config = dict(
    encoder_arch='squeezenet',
    model='image autoencoder',
    dataset='photos of plants and fungi (iNaturalist)',
    train_examples=45211,
    image_size=64,
    crop_scale_min=1,
    horizontal_flip=True,
    translate=0.12,
    bottleneck='plain',
    downsampling_factor=8,
    encoder_norm='layernorm',
    encoder_activation='relu',
    encoder_depths=[4, 4, 4, 4],
    encoder_kernel_size=3,
    encoder_stem='single',
    encoder_widths=[128, 256, 512, 1024],
    loss='mse',
    latent_channels=32,
    decoder_norm='batchnorm',
    decoder_activation='gelu',
    decoder_widths=[64, 128, 256, 256],
    decoder_blocks_per_level=2,
    decoder_block='plain',
    decoder_attention=False,
    decoder_upsampling='nearest_conv',
    init='torch_default',
    optimizer='muon',
    muon_scale='match_rms_adamw',
    lr=0.0053,
    momentum=0.95,
    nesterov=False,
    orthogonalizer='newton_schulz_5',
    adamw_lr_other_params=0.0013,
    grad_clip=1.0,
    adaptive_grad_clip=0.1,
    steps=6400,
    batch_size=128,
    epochs=18.1,
    lr_schedule='cosine',
    final_lr_fraction=0,
    warmup_steps=640,
    weight_decay=0.3,
    adamw_weight_decay_other_params=0.05,
)
Rows from block 3 of the encoder of a small image autoencoder, named by matrix and row number. Rows with one number belong to one channel. Each number is 128 + 24 x the weight over its row's rms, rounded and kept within 0 to 255. All counts start at 0. Numbers have three digits each.
After each channel's rows are labels from the 100 images, of 14976, where the channel reaches its highest value: "colour at peak" is the nearest of a few named colours to the mean colour under the peak. Only what is clearly more common there than usual is listed. The data: photos of plants and fungi (iNaturalist).
# sq0: squeeze pointwise conv (encoder.blocks.3.sq.0.weight, 32x128x1x1), inputs 0-63
# e10: expand pointwise conv (encoder.blocks.3.e1.0.weight, 64x32x1x1, transposed), outputs 0-63
# e30: expand 3x3 conv (encoder.blocks.3.e3.0.weight, 64x32x3x3, transposed, each kernel summed), outputs 0-63

sq0.7:107081128146200121135223128153103135128128138129132121102104122128128197136142119120128100128124128128126162128140128101128128128145128128132128128128128188085134128170136090124128128142128128
e10.7:117115127123121121157112114116116185117176126111158116123115159121117125151131100124092115180082131129118171105120162133178113119118119117118115119114123213116121131129118118097111115119169153
e30.7:155195129128123130127120124142120127131116144122154115122178137121124088131149089133141097107187137130145127129116119058129178199100114114113135137130144110137143102110088126133113118117124123
colour at peak: black

sq0.8:102160128137091133128086128110139121128128119126125139147148130128128092122119135142128132128133128128138120128136128129128128125123128128115128128128128108140127128110126154149128128117128128
e10.8:116110128120123129085102161116114122119157127108121113105113135149142207163138148133120115100134098182119122136125082122144104119139122143095131145110135111111100171157118120190123114120181135
e30.8:106094126168133121135125175118140126094137127117209098129155097164143178151097093154137098129140163124124130155136128109122132070123121136154121126118111071103145131137119124122138111127126137
colour at peak: yellow

sq0.26:127141128143168146131183128128156136128128137140133132141168129128128147135137128152128119128147128128118131128110128165128128126133128128128128128128128125132129128156124136142128128164128128
e10.26:129127140138125126090126195125127133125092150090150127124127156139132157091121136127109125084136133092114142164126122117095127129144127139209131191127124141128107158124121128098091127127081134
e30.26:144134104117122131121134118103123116127146148125114110148068144099130171083152187120156131094124081159145108154122115204119108135151105150151111108157116122148131125120109136138110121104115166
colour at peak: black

sq0.16:129182128132141119157145128131142133128128105096120135170170152128128129129118102161128128128140128128120128128096128109128128128109128128119128128128128133082129128141144150137128128131128128
e10.16:131131120102138128130132134131131157130130110107099131191132090111151115085254121126164131103112094101133145151128142122132132129133129116113137089132127119131113147135128130138093131130122126
e30.16:119132088134114115156113150074106146183150116125127154129115140119134126134149134129121161131139103131140232144102153097124116150131112106148129114112110142134118128105135081119123143133074121
colour at peak: yellow

sq0.25:136121128107129124119136128107138161128128138109127119115155143128128124157173115142128095128163128128120147128144128103128128129175128128127128128128128121103143128138135120121128128135128128
e10.25:128140091101117110108150137136133107130071126160149133121140196079082140141084131100140135153157165125110143136118141151114146123151124104124112163140103157136125084183122127126131136124138097
e30.25:137181093084090137118139185133102140110121143110136120110177159110144122131118076118132106135137130136150085127114085118130169140095112145125146171138165121116097107139141107138139171124115134
colour at peak: red

sq0.0:109117128125116127131133128143135103128128130161131147128087118128128128109101167118128165128103128128153132128159128149128128130122128128139128128128128152160127128118150140161128128112128128
e10.0:121123107111121120118124094123122088122119181179126123131122101124129151129124115119133122126098141173092139207121136156143123120186121177153166126123120105122116118113124120152071122121101135
e30.0:145131126114122098138136111163113111111117138137201134131134152121137097125127086133123112141153099130104107135107134076138114139101122153110111132129148097122160120101200128127190123180126113
colour at peak: white

sq0.31:159060128105130109140126128106083107128128111101113152104089145128128140112113134101128156128104128128111131128139128059128128131119128128114128128128128129060121128124103082157128128110128128
e10.31:117116198226148118121116108115117142116111124138110117213115115169148116120157125120119116124097116143113127123117113145162116118129117107112124162116119115116130126127117116112132116118166110
e30.31:123133146155114136155114114126104102129154123068113120133115133122126121120149114128114107083115130142149143143091169166127123144126148128106235140142075109143129143130106165127115122106122136
colour at peak: white

sq0.14:141171128136126127126109128109132136128128116127124143157167160128128098129111119163128142128146128128100110128129128129128128125116128128128128128128128115089124128134174152146128128151128128
e10.14:115114136139120117132112121115114173115123142139121115131115151141138136198132149118103114100203129122196110170117120157118112116073116113089104123113119149114140104157116116168138113115118140
e30.14:103098110175151163143148173094108133130128103160147145124075129176171142115094108122111112133087136102115123130124112115135118119133111135109104125107126172125184176158140115122099108129132121
colour at peak: yellow

sq0.11:131172128123144161123163128153119100128128131147131106153164069128128138110109128152128082128126128128161133128107128227128128128107128128113128128128128128206124128131109175120128128140128128
e10.11:115112116113116117116110153112113162114111150121158113104113129115115119180116169118152113144162108104119164142115119099155111115123114178142204143113117150114137100101114115188139113115156091
e30.11:144119123092103113135133111139111129124128117101150124129143137143117170155130060121104100144126124120129144104126146062137203162084132145123122141109151151134087166145171136118124138103141131
colour at peak: green

sq0.29:133075128139115134142113128112108129128128164196143154102092124128128101134135188117128184128111128128131126128143128161128128129153128128123128128128128111174129128128140112162128128150128128
e10.29:122117140143129129115112147119119145122146170139207120111119113150119096082124152131149120093075152140143137108125148099085115124172123177058141150118131141119167119136121124134137119124132118
e30.29:126134099166129179111134111122125123143161129094076111119157093120142125138107100129144124112106132130145103166127121097116133142115125109176132123130109181144170093137136113159176164088089132
colour at peak: white