python train.py --horizontal_flip=true --translate=0.12 --encoder_norm="layernorm" --encoder_activation="relu" --encoder_kernel_size=3 --encoder_widths=[128, 256, 512, 1024] --loss="mse" --momentum=0.95 --nesterov=false --warmup_steps=640 --weight_decay=0.3 --adamw_weight_decay_other_params=0.05
Rows from block 4 of the encoder of a small image autoencoder, named by matrix and row number. Rows with one number belong to one channel. Each number is 128 + 32 x the weight over its row's rms, rounded and kept within 0 to 255. All counts start at 0. Numbers have three digits each. After the name is the row's rms in percent of the matrix's.
After each channel's rows are labels from the 100 images, of 14976, where the channel reaches its highest value: "colour at peak" is the nearest of a few named colours to the mean colour under the peak. Only what is clearly more common there than usual is listed. The data: photos of plants and fungi (iNaturalist).
# sq0: squeeze pointwise conv (encoder.blocks.4.sq.0.weight, 64x128x1x1), inputs 0-127
# e10: expand pointwise conv (encoder.blocks.4.e1.0.weight, 128x64x1x1, transposed), outputs 0-127
# e30: expand 3x3 conv (encoder.blocks.4.e3.0.weight, 128x64x3x3, transposed, each kernel summed), outputs 0-127

sq0.59 128:128128141138127128108128141129128209128135087069103128214128053137122085108177116128141128128095120055139144131128098108172128128085128121188103124128128123128111122124129128099135128128137132131088139145129173192131215112116159113213086095123122097156097153193090137115127143137121118187141081124126161108136128104086085128148159209136136153090143087183116041176144088185181140132121
e10.59 183:131147120097127127131142101152092108133135115126128174133125122083131136133100123089121236120134132110127116122139109122104123127100255095118115126178123120087118127092107121124120164115117115133130119102115222086137150132161125185126130111135101188117109126164123112126169106070097169129128135100113115171132134118119068134086142118132115091119143122113131128104158135116103114239129
e30.59 156:123162151122155110130164151144132128128077149091121131134144105156149101166117122127067091088139088148164071109146153110029114120138137128087067147187145138162115153089167158128130144143105132121094153124064135161108129105077039146189158117134054153138156201097144140127145120139154126155114150060079130073148121152189166176149091156153076133148113174162104151094082145163111149114122
colour at peak: white

sq0.57 050:128127119099125128091128065129128052129102140090096128113129203115095176104109138128123129100182142084057113134128084101113128128123130143083186122128129102128164063116127128237095128128171108137160121083108113060106133109103102047123152118080114173121100143118158135129128098163120101111126181103055151102089128093103120128100104136080110148063161115115156149101053179105148104123109
e10.57 012:134219111094133121141137088157086138143144118135131095146129128137137143146088113077119045120134135102133109137092104124204119132051160117110155124148122118089138130080107115129121114112112110144124123142073204116147088099201107191136144146149093200170131123112119104127125102125186152131133140079115118245135138125111094146061143130171112106121159135108135130144108128114173114237151
e30.57 027:147158044090154139126113146158130120102119121190088072135119128112124137109113099130081111103118120114176058098108118169155171105069174158139180129179150110159128120107167123111128085152151103122113153078157118138101165118076198143142123102070156169099084120101103108121155126111181154162160134105178151150131139122085126161132083126079234113065091174116104116167124159131116157172170
colour at peak: green

sq0.27 144:128128139156133128138128113128128111128139147174145128136128137144141172075129107128066128129118127176137150196128164180082128128146128125110094161128128163128166150140128128115164128128138125139059138092089127149117094135075129233073148163080147086085201106091117117182127094166130143142140109126146112162109128116208085128089115148147195082108167067095167049199155104110130129130209
e10.27 139:111107132129116124114117134112130138107112136117117085111125122145108126112162141127124044133116116148109137164119156129139129117104155177128068123156122129105110113123149130115126086140109138110118124189144150127109213125037125118134113166106138148255137120121125148125102136138167145118112117102136134120112115138133128108133138124255129131171123119137121116102143163131027142221112
e30.27 143:105123111094135105136119113062161102097123120112106178106207158141115108186124083140085081100158164191176072129175182133116144131095133122102064105157147201134088153116149126061147112175119146112100095108100132156141083116090104149115166128157089080111183149132110149182089091151073129161149136134138112092151121111125182126143142122202122206092127129132085191111137120115153097155132
colour at peak: pink

sq0.19 135:128128125130131128122128087128128163128143067108077128135128103123136100136114146128133128091124110114110133111128142078084128128111128109114142139128128143128117141127128128129165128128152142172207112098140041124173126108107195125202165113137118153104169170123173120139129096124124087180088255163102161119136128112090164128109118087136143129084157160103199175204135163241062088126122
e10.19 119:106169132150121119107127173108156143110104143116119145105121126173107112106145133112130192130107109107118136110123105138145120119120152098132146126076131130181144115098152131121129176125130140105115131116149092161100203099044196170124106149100150129109160124119123150126213141172059085117117102140147143170107107101131170107211107127228139165093145127140112117151101125132167147012232
e30.19 160:042112075070162137086149153155120144108073113112120063144117138110141237139059144105149130140137098136164123093141139128055084155113140107106148159170105092117147141117162101132163148085107094130111126157145125140116146144152093155139158108134042194145055138183133147173140114129112141156134150099107122104150136106093117124138143131116138134188149132153216216114087124144132132133146
colour at peak: black

sq0.31 129:128128134123126128120128110128128122128226113144160128125128152121120104108161096128123128112106071162144113111128128123127128128143128151083131119128128112128167176142127128147124128128125181176145130156100051138134118143083123121134189130143133109121113087072108134160133115237131141179138247178133065135161128113157107128175153039133103069188149165117162083116076166061092178136165
e10.31 183:121128126092126123121133108165096091123122125124125183122123124079121120124108124107126056123123122104122125106146122125124124123139062085127231123166125125110130124105122125125127163115122127123125126096107185095119220141184114130124125094125113169144105124190125126123255108072097152126123121126127127142123123112126080123081134124248125092097136125127125121119160131125241126188121
e30.31 182:051113082115148108127152149134159134076099110066091087144134127145139154145123138094082077074162150163172063104163155110159084115111150155104120130200127123164140101112165134134122119135116111163131148146147122193094168120080043092156156107163076089125113129153155159140162135146109142157080143101104143100189113137156124172124124066167113162119139156149053153163206079154145151094134
colour at peak: black

sq0.50 143:128128115110125128098128142128128151128125102171037128127128125116136109121143136128176128096214151097128110184128031139107128128048129082110122105128128177128121150158128128173107128128177135074150120102166179117065223124158153151134079102091127130178079180168154103111128130131122120144117157089134136162140128120218143128084119137141032177070098105129132102151149146142155133126155
e10.50 167:128113105148124125130223131107125129130128103117122107132122115109129129131136110203112193108129126153129102100146089113157107120136128131109192112123119114124167121195090110116113193119143103132122111080096189163131139209041138092111126136134151158255114114114115098118197116161200224121123129153100102115126128158104133132096123113104106109132123120104122121147148111106196101084123
e30.50 161:096106075123109134100154126131138139093073132120092059107178176111151209153136115098031140092170140174104000106137161110181104119138114132127167110117147116153117128120145141144116154132113107162140135125177114132098129096036106141151114146150122080102088129144138139103182121132118168119089169129149155101159096102144105125145137137185153159171132162131151155148133105159140119082183
colour at peak: yellow

sq0.43 129:128128132118122128078128158128128140128116177100139128123128141126106193149128164128141128096133120088099180149128123079135128128192126184141159168128128127128080120129129128174089128128118121079114117125124114120087073094110149090105196100131119154113117158135138108000127126080129125070141036158107113134133128112209096128151110169133137146111193145152211106198097131119045160127096
e10.43 152:120188110120116115116140132139129171116120103113115121117114111129120123120127114105110086109119119183113106177150181110215116115134105206112082114141110110119143116169093111109108205116160110119116108183208176085121098152097100087112118080122163184188113121142113102118083132255112113118116121112107105188116119134109180120100154108045107122160120111102119115184112139105093105097160
e30.43 124:147136075138142097106134103093163147165054107123119074114087198157157126145155147125061103141147141152147014113143126095111199112089119166103127126192149077151141125141150124126159046143113117175158162098064144152111146159050128085138174090126150149145145115143164166122131161131085150110100097122161110128123151204127125143095092105119159146112117135181083112154147130133124149163099
colour at peak: green

sq0.39 145:128128125119123128178128159128128194128131127099162128124128105129133123157133120128095128102115095142135086166128057126115128128128128148109195086128128078128098126105127128158165128128152126167106130117175132111156146136144191097141048121125131105127138074144113118154128145125126128092118129153132128122135128070149126128120097253134191255129091079051106126109097101143231149128109
e10.39 159:108177139119118125114145132130138143108110147119119141107124127168101131111124147084132044136112115104110143137143140136170134117131125136134108128141128132154146111117154133125131122154139137107116131172132156137103134103149130000135110109102139171204167120124127155134000128139113109119111110132140141152113112115138130105148201127131134139112124122143120119139127183137059145162159
e30.39 129:111154133115121085107067106068134105104169154114192168134109046102130115105129104109089101083116136088134160157124136099094148096091115148116106153115120110160140106094126112112101101103126134110134125151108133113125140108179184223114145200115160155084132116163107126151114119120180134119119177119099162130145169070204153150118193125112101124172096151167063068129130120212128172175172
colour at peak: grey

sq0.15 056:128128121103125128081128069127128080128115147119097128114128195115103157118108145128121128097197133081069119113128087114098128128148127161080183117128128119128183057138127128237092127128155110135142126088115102067101126106100095057094151113068120168072097161092178138141128097157122111108130214117053143106098128085099130128104123117087095149078164113107162152105066168093139095126120
e10.15 018:141238118100135126142134076141076141145141110135131094138128122097139128142089118089123063116137135122133115118136093123179118137074159104121136127135127121087118132096111121123116141102113116144130122138052184122146120130228105170125137131148100229156107126088125105129096086127183147133133146087118110252144140120115078144040157120163115089128140125111140130148131119119171104198178
e30.15 039:136153064091161138122123138153145117097107124185078072133114105136124132119120095132068109101147138119177045087116130151138169106071173161128169121188150112161127120094185126139126082144144096109116140081151104145094155127068189131139135094069167162108079131101110122125164133123175153178156142105175138152135127100101129168135089130081232121071094165116104122178127170126100156152178
colour at peak: green

sq0.52 139:128128113106122128131128118128128111128122211189154128110128107124107121114111142128161128130138109107153118155128091125177128128164129151136176087128128131128163122109128128213121128128148124139158129133055133114106112131132137128043109097033134081120085076145077130156128150255126124094125170140141082145123128142113121128116134064116100046148099194099097166149123148172205137124198
e10.52 158:132171125125122123130129132127171116129130120124125168131127128158132124129111118111125046120130128111125120160239158123124134125245106149127097124148128121150125133101111126124127158106140123129127122181161126112129145138164121041119129146131140138000128127130126114125089135126075118129125131167113120128131126095120145131196244126089120141102117129123128128135141133118107118131190
e30.52 134:143089166134095185095157152148181142122093111143150126104134100099115070113167093174170173163087125164134193101146135159193145162168173145166122099067148126121144125121105121135132115097190147081125118115030094136139084078156125100142109088140123102131214152100119174104098106108156087146132123148131150117178127133086103153113088157091124132059105155095114113099170147064153102177107
colour at peak: pink

sq0.40 133:128128124123126128115128069128128132128141130122187128122128152132128186221130182128147128145153124091142111089128143146192128128130128103116104088128128085128155103165128128143182128128115119159086129135094116174206184109066100134147123139130136090118159095111198131156128055119130158153145065187151134125118128152090087128142201039112164126176164109104208152116121056109194155129098
e10.40 157:107132136125112113105216123130158116107106137121112126107117125176108102105133128158125056129108108126110135129101106121173130115133062106134072122082122123112186121149146125119126168134132133104117124087121239198100057139180117164121112189101151079030175129095123143118101122077204158116113109144136133149108106121131129104195074129156131154132180123139112114160165162131043133138158
e30.40 115:093135163126204140157092153128157102134244075150169210098114122230109100100056148149134107051104078059167097153122117118130166153101131127137120098139137124118138131124135124142144082150138142069098060097169130088129146148128167108114148089126129114131136119125131136165103121137137113162153105098159111148121131121126127136144162095148144080063139106141177148102137149085105149135203
colour at peak: yellow; green

sq0.36 128:128128126120125128175128124128128117128115180132119128130128164126118162146128145128117128175167160106149115137128170184155128128108128110126136131128128148128140131160128128140149128128147129126166135145209132177183105148102136116117177149088125105096073074082144124067128197141123157107136123255110190191130128126155145128133093187102118089165109134192063039111178084127056146129192
e10.36 170:114203121105114117114106125148201129108110121112114162113116118175112127111073125102118164121114114165115121204117140120135127115153198085120115117085115120110124115169126116118117096149090120114115118102154150144113125095118139047120115103109105147099162123134116127121255102083153122116116111125121119216109113127120084110255143121128123155146231115122112115144113121118100124142197
e30.36 125:133117129118125150130142139089192167116102174079141154110157139181124116176134073173089134147125185117151127062144115141127114130103180169098146131081138216113139112100090133130158080108093143135129092086089142156091109151134075147097148096125114170084151170085131168059115145162097119187177116123141135124147110191219139156099156150049101160064123129105126133114099156134124164095119
colour at peak: brown

sq0.38 133:128128131131124128233128116128128187128146210132179128135128154127169117113146101128083128149092158091139107062128142194158128128075129141071143107128128151128133131114128128083096128128148117093135127099060088057051129079096135128128129102190155119168104134126167111168128126168127182138143106100134143058116128126198148128100190098129095113141183161079100055161177154119106111129143
e10.38 157:135180107125123130132121127198152109132135108126129223136126116163132129133140122137117199118136133101125111135091105112091133125132117152111168127136117116077141124099102117116115085119130109139130117125121172107139165131119170068120132173139124199197119126186118106126093121070143148127127138126108107202131136111118141133132123113000111167116201120110128133119113100113125106148246
e30.38 126:178137145128136126099177121134153125132151119149121087123138106107152099141152094156053116144162126176088091109168144118123150123127176186134121133139129063136112101137202134166108134106122158102128150116115133183132155103087160225139196096143161070118091139085167133139073121094106182149125126128150115124170129089092128100136144056047065137183084103180084126111102134138174132066114
colour at peak: black

sq0.41 141:128128145149125128155128180128128144128135129095104128146128092159129124106140151128133128138133108106154165131128120183111128128129128104107115142128128171128133178148129128126194128128160151068147114173083092142134110152102126106152041130115119135127124089063121148157131152135127097167150143183119064090208128088079090128130119117129106094106108128099136158169124255201156255124153
e10.41 106:115116120136117124117114134093111163117117125120118080114121119149112122116136133137122134123114117184117122130138119118149114117166076117122128122059120120139110116184131121119121097126115121115119123138122052149114230117103083105119116118114132138255113117087119126132255107195098089120117116137123122149118117139123131114156147120255123113182135120122119122126122095124169123080153
e30.41 145:094104051131151119139133129138077130106120118116106116120169168106132139151126113110128102089162202147103110109154148129111047136137076113101148164145134134123117101172116095137073093206123094122086100188128092148103132103142098173139137136196048143144086123135117156146177120119075155161105146099142114117174079199097111078136129157177170139190153121135173148150143094178184086088151
colour at peak: black

sq0.33 152:128128127129129128158128137128128120128102153124128128135128196126140119066134062128087128163129182115147177112128141158126128128133128117177110104128128142128153154159128128126096128128081133098110140131123133133106145117135191130164091114193140059218142204195140132073128069046131122135134141109168121147165128125048118128127186160131153084147228166090140169122079136102090158127217
e10.33 176:094089142146113118101139145130172134094092158114110101087121125118092100095170136131138047137094101144100151147155152142116144110197151095142067124162129136144129109132178139125138137140132153089106138123112081146084027151135149244123095141086116109178150127166126163124183134074163162111107091146153160115099095130142117092174150133231148139148117122157111113153153126143035164142109
e30.33 142:045121145137147158143124135158139145151145137145181124130085035075114028107096088109164139137118146135133168146107132121156132094109170139088110161077143123138157131130106116117141103132117092131151149171172132103139161155167166246078111176146111161137087109167098086160125134128155078063122117161123155144098154117073124131084135139175142115162146091088192140140113102109132121120189
colour at peak: white

sq0.9 132:128128124130128128134128060128128126128139117180116128139128093127137132160122128128145128159110176138112149148128118159170128128158128144120141074128128126128130143086129128074096128128107123072111153126142188164124138115153137131253161141136115170156198121141144120059129135100121145167130070171117187087130128135085123128140162238134062144108085148089203145142171083213174121125055
e10.9 140:127106115125128122125071145100112133135141106133123094131118124110134121128123119097113168115133127152129108137224170111129100125173045145113160123197123117120123129118104114116112135106147111134127113109201141082134096100150142223116131101133120045219099118085123103121166130158154148123130138148118107112131129115113179133093239114129110140141105128107129121128149063110205091245112
e30.9 117:083142101147157136180110137185132116117099151101110139121181178150135187102105160123110126119153131126137066109125157084122080096170142101123112132155117161174158107125172147130133150160082151178138153136167141154109136128067107103121123102163071146114055101130167127101207132052082131098105141119102142120150108134140110155166119138111109092140145178134014135189105084186089148086072
colour at peak: white

sq0.6 137:128128127127126128087128122128128097128156126131201128129128161117117077137123123128154128125114209094075105149128127136090128128194128115084105133128128134128135106156128128090161128128194129166122126116189119110091115134120141080195106107150105087065110119137151126112129109131126064125142186202063085136115128060158119128118122137135096106043174008210113107160066086150112142131121
e10.6 179:158108097127138131154143120114086124164169082136145124164129121146161158163119110172104057106160154143144085089151091104162111142129115100095153126141115105189114134159056105124098138089099084166141100137122107184176117099143117109130155102173120132103118110107119068133065112180100165139145170159084079137160163158104120166183190105051086119130139121080147135096165116096195074216124
e30.6 189:124134099115152128056161111116114152153082127163070030160116105142149214176091141117048134153137126156112021121118126149131113138142103129111139120166150085118127129143188137147128138157107109151134158133052129123128170144057144119184179120138114103140131092102167135134138140141113131154118158129151133137117112146146128115124149106097202122166140136162040191133124166133143164074080
colour at peak: white; pink

sq0.21 141:128128111112124128072128083128128154128143122120122128110128127115112126133102095128099128165156161112102198147128102089135128128148129120119131086128128185128120117119129128105119128128143128199175120131165158133113099147195095137178152125174114090116164193148182134144128112159128078201143045067130075163130128079120221128168130154116132181038148087166166167049111117147186185126099
e10.21 148:125166121155125122128117132216080162133130118128121245127126119102130119132150117144118052120122125159127114077141107119140109121126061114121165119106121121172105123162113121125122107111114119121121119093114013146128228116107216141113125113129122229100104117180123111120120120175106119123122128156111116177131127179112140131097114119157116101144136119113126121094134098121199111043173
e30.21 138:065136106120187126103114133126136102107041128144101116144172198118123189151086157082067134095148115138159098143109151112138116119103085112127129093166113157153131132136144146146126156107167081152118143154155136093131136128059137054158117170108070153107073115180117117134189103132115150137102156117145150133126097140138097168176137192033186139125150185128057181166102117103107139158128
colour at peak: black

sq0.48 132:128128128132130128140128151128128121128157148139148128130128068124130111070122136128150128069094103152146064095128126106088128128135129161114092143128128076128130127142129128132110128128059116131221104128117173142157142140114072126117128145169123121127120203165120136154127142066128130148140137107138180135105128169207182128135164076142124172108222096255110164140209145181119134131104
e10.48 120:115094136134119117111132136128138115100090145115117114110125123133111100107126119119136217135100110089126144123245124134108141125217081161142135121176125135143134123098168130132140122157139143104116146168103155108097049125096110211119116118103149109156120146114123158116161126124114134118116091166146149072100106102132131104121244145005154134089089122149102125140162113150115167217122
e30.48 132:086136089136178077155139144144147113112104079045150119135114204162146153119103145105124124097191099080119148152145128116132115141024118157100141151150141131169143127163129122175077125081116059151105117128148147112119173145136071113115113188056106134133072059197143116147158158209128165132101122121126110140146143142141104136144173092124078144129144099171184101108118087153114125153103
colour at peak: white