config = dict(
    encoder_norm='layernorm',
    encoder_activation='relu',
    encoder_widths=[128, 256, 512, 1024],
    decoder_norm='batchnorm',
    decoder_block='plain',
    decoder_upsampling='nearest_conv',
    init='torch_default',
    optimizer='muon',
    muon_scale='match_rms_adamw',
    adamw_lr_other_params=0.0013,
    adaptive_grad_clip=0.1,
    steps=6400,
    epochs=18.1,
    lr_schedule='cosine',
)
Rows from block 2 of the encoder, named by matrix and row number. Rows with one number belong to one channel. Each number is 128 + 32 x the weight over its row's rms, rounded and kept within 0 to 255. All counts start at 0. Numbers have three digits each. After the name is the row's rms in percent of the matrix's.
# sq0: squeeze pointwise conv (encoder.blocks.2.sq.0.weight, 32x128x1x1), inputs 64-127
# e30: expand 3x3 conv (encoder.blocks.2.e3.0.weight, 64x32x3x3, transposed), outputs 8-15, a 3x3 kernel for each
sq0.0 114:157114170075130137125141164105129152189097135111094104175132112154199126044098207058199118190097098226183169111126171170102167126107115104118133124101126076085128227155136110133136125127158175
sq0.2 130:133090032151233127231132131186143129124086173096036187125149136086200132102182112137044184134156100027094136102114089102124049108110126080133113145142185061114115058086137144098072133122113164
sq0.3 081:109114157179106108098106111070099114079179127128100101152155132162058070090162163196124160203096039167081104073160250136107112060135147084136144143106133143188137127080120004164096131101119130
sq0.4 123:116158148079100139151134067124114104062135130221255089140117097135146164180108172167087103185138123060147171188117076112161192151000086139117139134133153073183138172152126080101129125121151172
sq0.5 148:137132125129105118189153099163112040119107109189176113114186218134097095143103064076143142020167205210083159141118082127175183080129165153149116137187155157185138142105165185141109135207122082
sq0.6 117:120094173170126128110132084155158119169127123146004104135127107150121136095164092072099114237160210081109145114198139148116058148128113151118172090098103219061122144141115093250095124160156072
sq0.7 122:150156077036119148098132094131136132142125000191138164146129120168078166083107143156079142121072142078126101152134171108164049125145136137128136124138138119053142104141140188133152126209111103
sq0.8 127:170154254158136119095113128245139105135113142184239140129115142171127126092081143176255153115134133068147160167153102105142163157071111225123084101110140107178129171162137081099145127111125149
sq0.9 133:127101104150143090095153151113096110128096178101200193095143130075102147112105142085142154187102095255165173193047110107142164190223142083131099201149136104029132099130093166120150126116112117
sq0.12 117:098153221149115129160114192176090187162140151141103051134115119069163111119137134219228082098129098034247124153108176147112095127129085142126097044125143091105099023206130128162141128135123152
sq0.15 132:119158077226141107088135108023139206138156209084142139127059088100103143167116211107222068123141148199115118102145107150075146145114116110124150166114103151255132149162107100156217127140127184
sq0.16 105:136085146127140142125167113082191091141158115144125162135079096070106128255112142124176107144160075165097103115176131168122143162161131162114255161115077101080127108107133167130127134152155096
sq0.17 104:157107137077108159102120191097143154144082049105073093111141128197177146202160155098099123141131150109125125148110156094071142137117139175135113160142128145157116255168152100170149130113096127
sq0.20 107:108145115126114151113153190090089132101156019118167119113125163188167158121243078202117130073076111186177065103120124116079134053183131148138127108070125073156145153127200213082163132142191150
sq0.21 114:118161096013110143105109161156169179150084112168188139091136161120088165112220192162128117135130055124039091112085255113108192147172145117133133159162025133188124160087091038128149134064110139
sq0.22 135:070155126115140135114100125115187106122207172083139117106100122181157216091131211134213125068120109149159101142184167149136156090124112139146107112115123099121122162087109126132119138136182059
sq0.26 118:112127078216141116122138130093056149106119151106123148109120126111082153183205097182064114172142209094133106188089085137106084158159143135146078154124174193130126073178104152223175125128090116
sq0.27 130:155126255120091111137122153149139122124136255083076028116186182120149082166128132107105144177172119182145162111096147121095235112151130136119133135134132153133101158125124169117096131115125133
sq0.29 107:133207149059136114143121126138119147184130255130109125152165178095077159109121114185024131121116154053122105118232142132167147118132114129125156130169121165159130010130124190078152123154148171
sq0.31 119:100169096198100084136064114200255166075159102185176084107157168174162177078106070100111176107098210137124103082203091110149104149163129178123055144114082127186137166131103109089091125160134125
e30.0 148:128118120115141144137160138136104095131115128133158095137144164090137158126128147099060137081101138171148171097092103146154104127098101104107101130174131099128119153150114127105103211149088116144110158099082166179134
e30.2 134:144132135136137162140113177134118146161120144146118111098140137100153120111104140032076084112162108192211127092081110175149146107128146133137125105142149141161157135149126168156136094118162219174166145106122148113170
e30.3 020:156125146123127133138120129128135101151150109139150127148100082123103104135105113134097113130146125128123139114132130108152145156132153156132137158132141170130114148155168150145153154185151098084098092126115097127119
e30.4 113:118121147159132160139142167147119137078160153095104140130126106182101151117174161146113108080094149107134044097095110170133133093087158102110119149140132132168114073113121063137133097121142116122112221118157185013140
e30.5 091:117127117116108106121110107123125130131101083122131121129097061123120109145108102105101128094108093160055117118104061098141095130119120156148151101131146131150138187196219194200217169175189142143150149148152135144142
e30.6 132:149141129136114134120117126177129118175110138169127108114135164131150117127129134136188106148126126159082076120091084094092056153117078099109119094135133100114152073148183072112164057066072154129174098161146078102141
e30.7 137:148163118167133107148137095137131150149162127112155152116145126149114164123126127053140097136136245161151156123139170139187147104166147136156136156116146140153135122151141107139136101112150142089109107209156102100119
e30.8 089:119132158111117092141152151118159132114137163107137131144094135105131129129144148168207135142122114116083034113106091139140152131159149147184140167174130164154131179213170114142165068122112101103123125095094112110148
e30.9 157:114131109145132139143164116101124115104156139135141117108107155137128139139152118066046078106210120146115101094090119102107161161139134145155124138142131143113114135150177093130170120117156163175168121065099067148076
e30.12 133:126129156142114137132113158152135109138162136125136120123136134125127108106125168173158169091090076144204173145091121097086120075054157131133100142152126142178130137134085177142142138092060096132110160069103206141210
e30.15 146:112139147112132138117129124102145133120101131104160166139131135129134150140084121210205222120118122100053044129162154109097141120146150144133112138140145130133093126126098130128095154118109111105171140117139144136134
e30.16 150:129123137113154137126137094121112136104149148132142130128136152125115130123125130159162172073112117144111088169144056142164079111119081108136112112184103084104095120120096119144120104129121155152157174151164142166130
e30.17 132:139110112116161128132158128126113111138173120111110083142131111129128117138132131150128157106190110102127085092132131148151202137120163098107135112146120113103119146151155129155145097108121067169125139104176126155131
e30.20 136:134150146132127130130135135145139149139122108148151166099129125114134137103124122061131165151157101113154104181128140137141145095131094175180102154156120162151114068116154072121143087082085152062037114116089159154137
e30.21 108:165152141137147137125118091094137139080132128111133139127137144133113148135146129078099124110140187076020118099104123150200187090141108088089111159115124146131135059110104036081082143154161183138207183113128157142129
e30.22 066:135127124113087121113106146095121131112114121120122117149110106136154122129164164117138111099141141111115141212130120255054122222094146160133123179174164119162131183142146193196101174228111094017009154009014161027009
e30.26 148:134120111143141148096100128137147127122135126138128132114129116136126120136121131085121099111144096186195100176161116111139123139155123158147095143138128146135123120097098163125114211181153142167145085116143031098156
e30.27 132:106148139099138145138139162133103098169141139116130112136153114118128098137144118126166064144133151180091089115097114065125095119137088164175195137102168141124188188159127176071123166095173101062108098128030099114099
e30.29 106:109097121118117146122113113127101150106148133108101144104153141144127140134143144062088089065129120143181156132115099143154120091135107119136124148196145130149130128125133146153153107095105127139075129155134117091140
e30.31 162:153140134148126081130118116138162133151128121129120138155133081166137079145132123109195136117134130114150110198162173134081111181164153126150144100112157132141141088091125164125105219178122147082114098106131152086100